{"mask_ratio": 0.6, "encoder_bias": "all", "encoder_width": 128, "optimizer": "soap", "eps": 1e-08, "ema_decay": 0.999}
Rows from block 6 of the encoder of a small masked image model, named by matrix and row number. Rows with one number belong to one neuron. Each number is 128 + 24 x the weight over its row's rms, rounded and kept within 0 to 255. All counts start at 0.
After each neuron's rows are labels from the 100 images, of 14976, where the neuron reaches its largest size: "colour at peak" is the nearest of a few named colours to the mean colour under the peak. Only what is clearly more common there than usual is listed. The data: aerial photos of the United States (SatlasPretrain).
# gate: MLP gate (encoder.blocks.6.mlp.gate.weight, 512x128), inputs 64-95
# fc1: MLP up (encoder.blocks.6.mlp.fc1.weight, 512x128), inputs 64-95
# fc2: MLP down (encoder.blocks.6.mlp.fc2.weight, 128x512, transposed), outputs 64-95

gate.167 [124 111  97 116 137 118 145 118 166 140 139 130 115 122 116 121 135 144 158  69 178 105 102 102 152 157 138 161 156  67  83 141]
fc1.167 [121 136  88 107 137 104 136 105 159 122 135 159 113 110 116 115 127 140 132  98 189  99  89 109 152 152 129 174 166  85  70 126]
fc2.167 [122  86 152 123 125 122 160 112 118 134 145 126 143 144 116 134 112  96 149  89 131 144 111 106 118 165 153 153 120 144 102 152]
colour at peak: grey

gate.444 [168  91 117 130 147 106 146 156  89 127 108 106 147  89 126 140 128 134  87 125 137 138 124 142 152 130 105 133 135 155 155 126]
fc1.444 [170  98 112 131 153 114 145 148  89 114 109 112 149  92 121 128 126 108  92 140 141 145 112 161 149 137  95 144 147 150 161 115]
fc2.444 [134  72 157 104 131 149 139 144 165 133 139 127 133 106 182 116 142 115 107 113  94 134 134 138 132  93 156 112 133  91  95 105]
colour at peak: brown

gate.54 [133 162 118 147 114  87 135 132 123 156 121 105  98 182 134 159 138 160 172 132 112 106 143 149 122  98 133  82 137 185 101 148]
fc1.54 [126 162 113 156 119  83 133 132 112 161 124 105  99 182 139 156 144 151 155 121 115 105 138 144 129  93 129  87 145 182 103 160]
fc2.54 [ 97 119 119 124 130  81 132 145 142 134 132 130 136 186 130 144 105 173 132 100 151 132 107 141  93 101 135 129 133 107 157 141]
colour at peak: pink

gate.234 [128 127 119 140 151 121 115 130 131 158 124  86 110 114 125 101 116 135 139 111 172 137 123 118 133 136 112 103 141 166  89  97]
fc1.234 [132 120 161 118 105 124 128 134 142  80 158 166 133 168 128 153 126 125 134 123 100 112 122 128 115 110 127 153 115  99 169 159]
fc2.234 [123 109 187 157 108 167 139  95 153 128 108 139 150  98 143  99 143 132  86 139 108 151 133  89 109 108 107  90 122 103 128 135]
colour at peak: pink

gate.407 [156  99 101 100  85  89 162 153 136 111 157 144 140 164 137 115 124 122 119 137 106 105 140 136 114 153 108 149 123 136 119 154]
fc1.407 [100 137 144 139 180 112  95 142 128 166 103  98 127 118 117 145 125 138 130 117 138 163 135 123 148 111 173 114 118 120 125 108]
fc2.407 [108 122  88 141 149  96 113 137 168 127 123 131 109 119 122 118 172 106 144 125 134 124 137 133 114 124 195 147 114  98 162 112]
colour at peak: black

gate.104 [100 111 101 185 174 142  93 124 114 128 133 122 137 127 117 127 105 119 171 128 151 147 178  95 158  97 139 116 115 131 176 146]
fc1.104 [120 124 110 177 167 144 114 116 129 129 115 120 131 131 131 139  87 107 141 119 142 139 161 125 156 114 153 103 125 165 130 137]
fc2.104 [124  89 103 150 155 160  91 157 119 125 119 134 158 110  89 155 138 136 137  93 132 106 157 127 154 134 121 123 118 109 120 118]
colour at peak: brown

gate.326 [149 151 112 127 114  85 138 133  76 144 115 138  99 142 152 107 104 123 106  78 157 148 136 121 141 140 119 112 157 120 123 112]
fc1.326 [118 138 135 121 147 185 127 120 183 110 142 135 174 120 118 155 145 104 123 180 112 106 118 155 104 130 143 150  98 142 145 143]
fc2.326 [108 165 154 153 128 165 116 175 151 121 113 136 179 130 135 143 117 116 104 169 125 119 114 114 123 121 116 147 125  84 152 142]
colour at peak: grey

gate.19 [146 103 130 113 140 160 119 121 105 171 122 128 153  89 102 129 114 152 109 121 171 148 158  99 171 132 133  98 126 149 147 130]
fc1.19 [124 147 117 142 111  97 132 132 153 107 146 108 107 156 154 138 145 128 145 116  87 117  92 152  87 132 121 151 125  83 106 127]
fc2.19 [122 175 101 104 107 153 132 122 137 144 113 130 129 163 167 118 138 121  77 143 123 104 132 161  74 128 107 131 133 128 118 171]
colour at peak: brown

gate.391 [165  49 127 132 119  86 140 100 107 192 132 112 114 139 148 153 169 139 151 116 105 162 161 152 163 108 116  75 104 102 156 154]
fc1.391 [ 96 166 128 136 157 163 126 156 165 128 183 121 144 114 137 128  87 166 138 103 145 117  97 101  73 145 157 185 142 122 104 106]
fc2.391 [104 146 172 100  88 130 141 129 121 119  55 134 130  83 128 127 129 104 113 168 146 103 152 131 176 143  67 119 139 108 110 123]
colour at peak: pink

gate.454 [108 157 133 116 169 152 104 123 112 139 168 134 131 124 149 135  94 102 104 151 105 116 146 154 116 125  92  98 149 159 120 120]
fc1.454 [142  87 114 132 106 121 151 139 148 122  79 135 136 116 113 117 168 158 162 120 144 160 100 104 124 144 145 132 105 112 128 134]
fc2.454 [123  88 129  93 105 151 146 106 112 125 144 125  97 160 167 144 140 128  30 136 124 114 102 117 132 129 121 121 111 120 154 159]
colour at peak: pink

gate.335 [159 132 120 102 107 121 141 124 103 125  89 165 107 130  87 115 151 113  92 107 137 113 101 113 122 140 155  95 183 167 120 145]
fc1.335 [148 146 137 178 166 152 104 115 143  90 163 145 108 116 177 135 126 131 126 162  96 159 164 157 154 106 118 106  87 107 118 116]
fc2.335 [136 165 107 124 137  94 137 129 151 138 148 130 111  97 138 119 164  97 125 143 128 189 119 173 171 131 156 100 122 152 190 153]
colour at peak: brown

gate.323 [144 110 182 138 138  96 102 110 132  93 125  86 107 136 111 127  96 106 132 116 120 136 103 113 132 119 151 119 109 151 108 125]
fc1.323 [148 108 186 137 146  91  98 111 121  98 129  92 104 145 118 119  94 112 133 111 110 136 103 112 142 121 145 115 106 157 119 131]
fc2.323 [144  96 129 115 126 108 141 109 125 145  94 131 116 172 142 122 123 138 107 113 118 130 123 148 108 153 193 126 137 129 175 122]
colour at peak: pink

gate.457 [134 104 186 150 133 152 139  74 110 134 123 146 105 114  97 143 156 102 130 104 172 138 110  92 154  96 122 135 122 144 131 126]
fc1.457 [137 111 185 136 120 141 149  97 120  94 120 147 131 142 116 142 168 125 108  85 138 125  81  86 127 117 128  93 123 134 147 113]
fc2.457 [106 125 133 154 155  93 112 115 101 131 111 130 156 154 158 126 113 166  98 131 132 142 119 152 133 114 146 143 126 123 147 134]
colour at peak: pink

gate.64 [177 128 176 130 124 126 165 111 173 158 104 144 123  55 120 133  81 109 115 144 107 134 133 123 131 106 105 144 104 120 122 135]
fc1.64 [ 81 127  82 130 121 135  93 142  84 105 149 112 123 208 131 130 182 140 140 105 141 127 121 136 127 149 152 106 153 145 133 118]
fc2.64 [127 172 152 128 124 132 133 147  89 136 147 130 179 159 115  99 132 138 132 144 151 119 145 117  83 125 128 157 125 106 132 136]
colour at peak: grey

gate.341 [137  96 135 110 110 102 126 130 118  87  85 146 104  91  86 123 133 112 129 110  89 187 140 167 131  96  97 106 164 123 125 137]
fc1.341 [142  94 139 114 110 112 140 135 120  99  88 136 104  87  98 115 133 115 142 115  95 185 136 167 119 100  90 113 161 143 125 145]
fc2.341 [115  65 107 107 120 139 137 109 169 139 162 128 181 127 112 126 120 141 105 123 128 173 137  86 140 134 157 109 135 128 123  93]
colour at peak: green

gate.136 [123 117 109 165 109 122 109 113 133 103 112  94 121 143  89 143 146 154 174 125 132 138  96 125 158 156 162 126 126 118  89 127]
fc1.136 [108  98  98 165  93 120 119 107 128 117 106  93 129 151 111 138 161 162 161 109 129 148  92 135 154 132 160 134 115 138  90 131]
fc2.136 [115 125  91 141 151 123 118 110 152 111  98 136 139 127  91 110 125 134  51 119 139 126 131 120  90  96  86 113 107 121 138 163]
colour at peak: pink

gate.448 [110 167 144 113  89 159  96 103 139  97  83 159 122 119 148 150 136  97 118 139 131 113  87 109 149 153 169 126 133 118 161  89]
fc1.448 [148 103 118 151 159 103 158 159 115 169 176  94 143 125  99 100 128 134 114 114 128 149 148 162 101 125 104 124 125 137 100 157]
fc2.448 [140 147  98  69 153 111 120 118 130 120 122 127 109  40 139 140 144 158 140 140 118 159 153 147 135 143 133 125 128 164 104 139]
colour at peak: grey

gate.162 [135 114 105 131 148 171 145 160 134 134 137 115 120 131 121 103 128 113 136 120 126 144 117 149 143 125 129 103 125 113 101 151]
fc1.162 [109 135 128 111  91 103 138 122 136 142 149 111 143 130 113 160 118 138 124 110 124 120 133 118 110 110 130 155 126 125 171 127]
fc2.162 [144 115 108 147 149 126 106 173 134 144  93 124 117  67 122 139 156 108 155 192 128 134 126 162 112 137 116 121 130 141 151 147]
colour at peak: grey

gate.475 [ 90 128 107 115 130 178  91  98 112 135  87 107 150 109 121 141 127 124 128 133 125 115 141 137 134 154 175 169 176 116 164 148]
fc1.475 [176 131 141 149 124  91 159 156 141 135 159 144 105 140 142 123 126 141 147 108 133 141 116 121 141 100  89  81  81 152  92 105]
fc2.475 [139 189 154 104 139 108 163 111 165 118 184 115 132 162 185 152 129 144 142 117 132 126 100 109 106 142 103 134 141 133  82  82]
colour at peak: pink

gate.360 [120 149 133 118 136 105 138 108 119 157 156 113 174 155 115 129 118 152 144 109 143 144 143 136 119 173 120  59 110 109 138 115]
fc1.360 [144  95 111 141 128 146 115 143 130 112 130 129  84 108 127 140 148 114 145 147 113 104 136 109 125  86 144 195 147 117 143 144]
fc2.360 [114 130 173 160  84 152 147  65 144 126 138 123 143 158 128 161 123 117  60 131 153 112 124 124  57  96 143 140 122  86 175 170]
colour at peak: pink

gate.159 [152 140 149 100 122 104 110 135 157 131 152 118 159 118 148 184 137 139 112 115 141 157 148 133 126 153 132 134 155 141  78  87]
fc1.159 [147 139 148  96 122 109 105 128 155 117 155 121 164 118 155 194 126 146 124 143 138 157 147 134 124 141 121 134 161 145  80  92]
fc2.159 [123 120  87 162 136 167 109 139 112 123 117 129 157 163 122  72 140 122 134 102 141 113 113 183 128  95 141 155 124  99 168 135]
colour at peak: pink

gate.298 [132 136 119 140 120 157  92 117 125 195 139 108  76 138 131 116 173 126 184 132 105  94 153 161 143 126  94 140 146 127  93 125]
fc1.298 [135 129 124 122 115 154  92 120 126 202 130 104  79 137 134 114 161 127 160 134 103 102 149 160 144 126  86 123 143 121  68 135]
fc2.298 [135 104 139 114 122 140 126 127  97 123  65 136 118 159 107 131 126 148 130 131 125 131 110 119 145 105  52 119 112 115 185 137]
colour at peak: brown

gate.208 [158 138 157 148  61 123  78 117 128 172 107 134 133 156 111 118 136 142 154 130 103 123 109 133 106  95 128  96 136 123 145 166]
fc1.208 [154 134 158 155  60 125  86 121 125 172  99 152 135 141 114 115 142 130 153 137 105 137 109 146 107 100 116 106 152 127 138 178]
fc2.208 [139  94 158  95 137 182 138  98 147 134 125 122 137 180 136 153 151 134 133 140 108 114 113 192 134 107 108 115 141 112  95 103]
colour at peak: pink

gate.270 [120 133 148 129 118 123 146 135 106  89 134 112 170 176 134 134 136 179 178 110 119 128 143 120 149 144 106 118 130 124 108 117]
fc1.270 [134  76 140  98 125 122 133 134 115 122 130 103 169 182 123 117 151 162 191 130  94 123 123 117 145 118  83 107 110 123  81 136]
fc2.270 [124 186 145 169 141 113 129 146  93 121 103 127  61 107  81 124 115 143 108 183 124 137 139 108 119 136  85 112 139 119 130 113]
colour at peak: black

gate.383 [124  90 147 112 146 109 112 129 117  66 131 129 169 117 113 123 140 187  77 149 150 121 117 118 109 134 116 126 110 107 111 111]
fc1.383 [141 104 127 125 148 113 106 167  93 147 176 148  99 158 142 151 145  97 123 156 172 121 174  99 115 190  79 125  93 101 145 128]
fc2.383 [147 136 127 145 165 168 117 123 160 117 133 135 156 114  99 124 150 111 120 161 125  99 128 109  91 124 159 130 120 121 159 151]
colour at peak: pink

gate.322 [ 97 129 131 135 135 136 138  89 116  95  86 122 142 130 143 141 140 135 136 100 124 156 160 112 146  93 156 136 134 129 119 136]
fc1.322 [146 109 107 148 125 123 109 137 144 143 188 117  74 118 115 113 120 110 163 125 139 141 134 143 124 119 114 131 134 130  80 122]
fc2.322 [133 129 133 128  98 164 155 143 149 115 157 143 126 121 114 158 151 132 167  86 112 146 146 125 157 132 153 155 128 159  83 137]
colour at peak: pink

gate.424 [148 172 110 132  99 131 133 121 141 141 133 126 112 115 152 150 128 122 117 117  97 149 138 121 133 118 138 136 142 100 103  84]
fc1.424 [134 103 122 101 133 133 134 131 142 155 128 135 158 123 160 138 114 117  96 133 105 131 116 131 120 145 149 136 108 116 177 109]
fc2.424 [145 124 116 134 107 111 127 102 146 131 136 131 113 144  78 116  93 111 110 164 120 165 119 122 103 158 149 123 134 161 129 131]
colour at peak: brown

gate.377 [120 184 146  94 113 146 118 127 135  91 140 144 111  96 113 117 104 111 121 134 101  86 187 135 127 204 165 141 137 155 149 151]
fc1.377 [116 153 161 101 107 156 116 125 130 113 140 126 104  90 106 112 101 107 132 122 118  77 190 131 131 195 148 150 140 127 128 157]
fc2.377 [117 133 116  79  90  92 122  67  96 139 109 118  96 133 133  68 120 138 139 129 101 123 155 120 116 116 127 129 130 120 149 115]
colour at peak: pink

gate.11 [108 161 125 102 145 183 150 101 169 104 116 140 154 146 120 124 133 108  89 104 126 105 193  94 151 129 148 154  87 181 121 139]
fc1.11 [104 145 123  96 140 178 148 118 166 111 115 145 160 162 119 122 141 113  91 116 120 101 199 103 135 135 140 156  79 180 118 143]
fc2.11 [126  85  82 140 150 140 154  65 131 123  99 142 182 118 138 104 140 102 101 118 133  93 130  96 145 149  85 118 146  82 103 122]
colour at peak: grey

gate.51 [149 124 203 140  89 140 152 101 140 126  94 115 119 137 139 156 151 124 150  97 142 165 112 134 182  91 109 147 118 140 111 166]
fc1.51 [127 127  93 145 137 108  96 143 128 104 154 114  91 109 119 115 118 129 125 122 118 105 167 123 110 127 132 125 151 114  75 108]
fc2.51 [127 110 132 126 102 144 131 165 115 132 125 132 124 102 147 119 180 114 157  94 129  91 136 111 161 118 127 138 118 136  60 147]
colour at peak: pink

gate.481 [133 141  90 121 132 122 116 182 121 142 102 106 138  98 127 112 140 127 139 131 160 109 111 122 118  84 120 151 109 145 198 139]
fc1.481 [114 115 162 135 128 140 140  73 128 104 152 147 121 163 123 150 121 122 119 136 107 141 151 124 135 165 137 107 151 120  66 116]
fc2.481 [143 165 114 152 147 106 129 111 165 118 100 123 125  94  99 175 121 128 111 109 121  80 126 117 129 151 146 118 141 144 128 110]
colour at peak: grey

gate.40 [191 109 139 173 152 104 150 106 121 180 115  98  86 127 117 158 136  96 177 152  86 109 118 104 154 151 109 110 101 136 129 126]
fc1.40 [ 72 115 122  95 121 142 105 140 133  59 137 153 175 101 163 106 127 172  89 108 167 143 146 141 119 100 164 143 153 114 137 134]
fc2.40 [119 147 140 115 164 118 135 109 128 136 134 139 143  88 134 104 151 127 138 103 142 136 140 130 148  87 108 119 141 125 197 137]
colour at peak: brown

gate.443 [139  59 170 106 171 125 130 176 125 109 131 102  99 146 160 145 125 153 150 128 115 109  90 123 132 124 135 145 148 136 121 123]
fc1.443 [125  69 159 102 153 132 137 166 126 114 130 111 107 144 141 142 118 142 144 134 115 114  87 137 134 121 138 153 138 133 116 130]
fc2.443 [123 128 124 126 177 131 137 178 119 114 114 112 126 139 139 103 164 122 124 133 122 122 135  90 134 134 127 124 134 157 170 116]
colour at peak: pink

gate.43 [ 94  92 136 145 154 124 100 136  98  93 113  88 139 129 127 115 128 164 111 136 129 147 157 113  95 115 127 108 115 110 120 104]
fc1.43 [100 124 141 141 166 140 108 171  96 112  98 155 148 135 139 131 106 132  76 154 139 149 157 127  91 174 113 107 126 120 166 110]
fc2.43 [136 151 148 168 160 124 117 125 160 121 101 119 130 115  93 139 136 149 119 184 127 115 138 103  92 140 163 122 124 154 147 111]
colour at peak: pink

gate.297 [110 144 148 130  92 142 119 124 165 200 189 106 147 175 125 139 115 132 114 116 126 112 139 156 131 109 138 149 124 154 136 106]
fc1.297 [111 117 148 124 107 140 101 118 167 189 199 102 146 179 120 166 120 129  99 109 145 107 137 166 130 108 121 169 144 153 127 107]
fc2.297 [131 137 132 142 127 132 141 147 107 145 183 130 107 151 128 175 131 165 116  94 135  99 138 173 100 109  69 163 123 120 130 130]
colour at peak: pink

gate.363 [127 123 121 126 136  83 125 138 127 128  79 127 128 124 123 116 167  90 161 142 138 155 141 115 150 178 121 130 162 116 138 108]
fc1.363 [122 126 141 139 116 176 132 117 125 131 185 130 130 134 133 143  96 171 100 113 122 107 116 131 106  81 143 132  88 135 106 141]
fc2.363 [125 169 119 160 116 146 114 123 154 123 124 126 123 102 119 130 148 111 124 123 122 149 114 137 174 128 147 111 127 123 137 138]
colour at peak: brown

gate.500 [135 167 122 125 133 120 123 118 122 135 138 132 129 133 129 114 128 113 130 124 136 134 128 126 138 125  40 125 138 130  96 139]
fc1.500 [ 86 134 157 133 151 130  89 123 156 167 157 141 125 130 148 131 169 155 109  98 121 135 130 128 105 119 119 152 164 142 128 161]
fc2.500 [135 139 141 141 144 137  73 125 122 111 102 138 128 109 137 139 130 150 135 116 111 112 138  96 121  83 160 123 110 124 142 137]
colour at peak: grey

gate.466 [162  91 132 118 158 117 151  91 152 147 132 147 115 143 163  81 141 122 109 139 128 116 131  84 143 187 117 131 162  92 146 101]
fc1.466 [111 148 126 131  93 136 117 171 113 124 136  96 151 119 108 194 121 153 151 117 129 145 107 177 107  72 142 109  91 147 134 155]
fc2.466 [116 154 137  70 172 142 110 146 140 133  92 113 137 102 138 124 145 130 115 151 147 109 126 128 126  94 120 149 137 107 158  90]
colour at peak: grey

gate.7 [122 149 163 105  87 118 153 114 112 111 136 104 131 136 170  95 123 135  84 105 119 148 149 114 130 113 130 122 131 119 133 136]
fc1.7 [114 163 138 205 171 141 130 170 107 102 111 162 139 104 125 137 114  84  89 156 143 119 125 148 110 186 155 130 143 141 149 133]
fc2.7 [137 135 114 114 139 138 138 108 153 124  94 128 114  99  72  94 144 128 153 142 145 121 138 129 112 189 199 122 125 151 143 145]
colour at peak: black

gate.254 [ 97 129 178 155 154  88 109 105  83 155 128 115 124  93 146 160 130 160 143 126 147 154 165 100 118  95 140 132 167  94 122 122]
fc1.254 [153 125  93 106 108 172 143 153 170  99 136 144 128 163 102 107 128 100 110 113 109 111  99 157 146 161 132 114  73 148 134 128]
fc2.254 [135 125 132 113 143 142 132 118  82 116 125 135  93 145 150 105 154 123 125  87 132 109 127  47 121 122 114 111 126 148 168 141]
colour at peak: grey

gate.13 [125 143 169 145 111 106 157 101 132 110  69 120  78 154 140 130 156 138 158  97 134 168  99 138 157 111 110 143 138 127 111  96]
fc1.13 [127 103 161 143 129 121 166 101 111 121  59 132 119 190 152 152 148 116 108  88 118 136  84 148 117 135 119 113 121 137 145 102]
fc2.13 [121 154 108 167 115 117 117  81 101 116 150 128 160 153 142  83 119 125 109 126 148 104 146 152  69 111  86 128 138 129 168 129]
colour at peak: pink

gate.256 [156 120 144 122 122 142 154 181 112 139 180 150 116  96 116 136  90  97 129 166 147 130 129 100 115 169 103 125 168 116 153  94]
fc1.256 [109 116 116 138 138 125 107  80 138 127  97 116 136 154 141 134 162 153 154  78  94 127 131 152 136  96 162 120  88 124 113 178]
fc2.256 [109 138 116 108 128 154 129  76 138 121 120 129 120 152 147 170 108 150  97 147 131 117 119 199 132 127 113 164 128  86 155 148]
colour at peak: pink