A small masked image model, trained from scratch.
Model: 48-pixel images, encoder norm rmsnorm, encoder activation swiglu, encoder layers 8, decoder width 128, decoder layers 2.
Training: soap at rate 0.0033, 13600 steps, batches of 128.
Data: trained on aerial photos of the United States (SatlasPretrain), 203450 training examples, 8.6 epochs.
Rows from block 4 of the encoder, named by matrix and row number. Rows with one number belong to one neuron. Each number is 128 + 24 x the weight over its row's rms, rounded and kept within 0 to 255. All counts start at 0. Numbers have three digits each. After the name is the row's rms in percent of the matrix's.
# gate: MLP gate (encoder.blocks.4.mlp.gate.weight, 512x128), inputs 0-127
# fc1: MLP up (encoder.blocks.4.mlp.fc1.weight, 512x128), inputs 0-127
# fc2: MLP down (encoder.blocks.4.mlp.fc2.weight, 128x512, transposed), outputs 0-127
gate.249 122:108107081128132134132150119169130152108121192144127177143189092098125134107143156077107148167185147138153129125140110163147182143138088131097113135146149110142111134130154139132133128137121135150126101156132117128101149111164097147093161136108127114170131082130128147120132166079130111127119145114093131069100122128124104104110139108110135077130116111147115150150150125103152129124152
fc1.249 112:139094104078139157143117124182116116131173177167136176149139115123148113104150133130115119118109137141126119090141136160147121096092125134109135131095139147140125104108158148107095148148091108165119106112109112132128163139175129128090126140128136104123134129141123171113118130135154075145152162139086177128118140173075130067142141088106096125155127100107125093107137130145164130138149
fc2.249 084:135154137152115131134144116164157137100130150137167116125143105141119065108138148125120162120119147125146134122146123130110152132140131163139141137123116124132124095138152106147132082119096108115104155149131071119076114097132113119091105107171128109119177093090148149161136161095145134158114093147088115117127143144154173155150116167142072123135160106139085169100156099092126121089101
gate.250 085:112108148134136070123079199103102131106103106126102114137135117095087155139104122144119110096146171128140131124118114086096104148120081104094149131119122079085112132104146136137150151127094088126143106140145091121134118107132110123113146147118143147159099106144075116106147145118146136103102168129125122097128139091125144200156110123159171153109146120133123135175123119140118139117122
fc1.250 087:142164108126127159104130091120146148115121142092158119128094101141151106184116149156124131140102124128146113133112169155116126107107151131120110117093127172139163140143107152097066109160133135146167140130128118108157135126131134115116131147169089130127150146152156155129106104171153142143122095087148118137152128159052109054134148154117111092152096160128126126103164122134123124096108
fc2.250 089:106123130102129157079057149121088119125096109149098154117078117043108103163161136115150130090119151138116150137146117150117093138130182070154116144172140118108122174112157104150108149076105145160108168109138136140127134128138142160125141139142111130148100111110096104104155117101117127141144126137137149136117110123116124106150143128159125118111142132141134137160139126135104155159164
gate.251 087:114126122145113148135119125168128134200155164110149130134105088115124131117111136089121158143115148175162150095126145156113157146141123083118157142108111121153124139123152117072159145144116138169138162079132147112110115162103141141112174142113110138101096152135133162175086148153129180149128108144122126125126106132129130101092108120100105118152163118130150136083183109151120119087134
fc1.251 101:133159137124109166126133070155129060097117131134119169115088121126111128142090171128107153137113169115118125134102123136173136165105152116134121142105137109098144113164113108101151151157176149152098118116113155136109095151082134112156111129134119158130065134136102153187152148137153118154129157144101109156108119133105124092111142132117144143139139133141156093155178125141143126130171
fc2.251 097:144108131121167169097121145113143112178099147125196091119118118107145129118138126116141105147112121128093112109145140107118129108138129121093138118166100128124143102103144114117121150117181109123182171110112160113134102079089107153128142148101116168172133118128151111111109115118125171152083167141109105113111148140096192123117117133119140132102149187150146115133103114119131180117122
gate.252 095:092104146122127121099121113148102144109153119153136101172124109128155125109125166161098130102147145105154109081113123144162138149141099108120116170114123115161142181125097135116080139105106108133084135137141158133093144102165109190175129150124107136099165148127166136157164119125121111126129130112162115124144090126109138103122139149163137186107128095129123158085136129113072142131099
fc1.252 093:133124192121144152149128112132137116122192129124112135136081133128113121110123130133122159115139142122139122120133126116139126158138074141091128144096131091163109172132161141112136151108118139161137130159116141099093132159152132143141130150143191108095123142160151134140127076118104174166109146123077116146158131108180168122121074133100157153101113096141141144134161122137078109161127
fc2.252 099:161103125140137128099072089156127130113122169118159135112100121136139147102131164098076117151120149159143161128136126103142137117094152111140072141123094144111144152150122119168147168142152103146105083171107127141104069116136123094136120150103135164089143150163119129130110153111086160111107144121133102117131148102088161156116130123129085139116117123155128112115150068132109113157104
gate.253 123:101113119175131140167125155146107161122128127126148150116118151128132108089150166159102131111145098116140119150091154135070100140115126169155131171130074126116121135126118099106139113144143127090095156144129120104134109152150105135091109127116142164107064105102133091109106135153146135158116135147098124181083144121101138105113158096145131134165108132095122116103123120120093103192154
fc1.253 111:149089094132110145133130179106121115138098101186126134147142154138105086158145166113100106159125114110152155119103119121150130122159161117106183129138166171066131131114113125121130126094146091127153122134113104106124158157141148102134119086149108151127123169091140128137169110128160092120135098124106144093128110105089107109113106128109149117081123141132143148146163120176108132105086
fc2.253 101:158099146155135141092128101147180117129103129151133124111139157110094109124110106107157110156159156112116121120121164101111130137106130147119112127137128136143154149150111138129118146119106137124143122118110117102058129129125159117138077117155087135138127145148104165110112102068060124107104146112133105127140118143080108096108129176099124147104172142111052095133164119149148129154144
gate.254 090:145121121162121106110124158139081130117166126135094135120123139144139132132094140128099125084098159116118115129093137161153128095065164144177162097150126098121098122147151180109149154109109143140126121100146156160160122150121152127093131126142110138142138119112135067189108141133133097127141147136104121126144092137146136091151140107146085141071196142131117138149129104133157132147115
fc1.254 105:091131137104115107164124068090137150139088123130132123088133159129148124136127154136138103163146130132120110100171121097126128123140121132122122084095100159111133140117108144121124139109141120144111122117141059123110109105083106117140100140092143088152182122164127168118145147119123169088160103108117176123137153117104128135096098167130127111134088083109182128098120120156162130109158
fc2.254 108:085159156105128119137158143122126115142132112150123099104107135136122101087159148134155125108112142136123102131131121070116116094136104106126113148097096132137146128100127090113108142112101150146151154148137074104172131123139105129073114110130114112176144132177152180137090170128110140149187127129125142140120144148116114130128105171155104136159053129095104132148093098134140111157119
gate.255 113:124165099102125136146067103114089136092132115139154101098141061129160121129157110115126102093121137112172147126094091103099136119113106146097110135093097152165124161143113118130125153116122121106108082104107157099125093147144105131137101100125130106142090114187126140162133156123136096117136123127151177091115105151123126131165127148107148110133144123093113107098130125092158144162094
fc1.255 118:135158137069098132106131148160084126105102147113134117138131113131114087125110117147112125161131105100162153146101122140084096149123129105177125148138141131121116114124127115118109086134106163146127098148124127074110111132143122161132114090134182097125118160140158126145117063172109155166119116155113141180133159136103164103146107136160110097160138140136103113114173172149133130115096
fc2.255 107:105163113092132112082113109115089129136128128141150151120076150138109104120111095103131172131136125120160083121104117126136133124137146138091125167097111165168105138142157159156148100146118134135119081129082158119121117116126140119145069091097116163122088124110127155157142131089129138163055094122132133099147124138100119121166119144154172091120085150148102116129132120132160131140120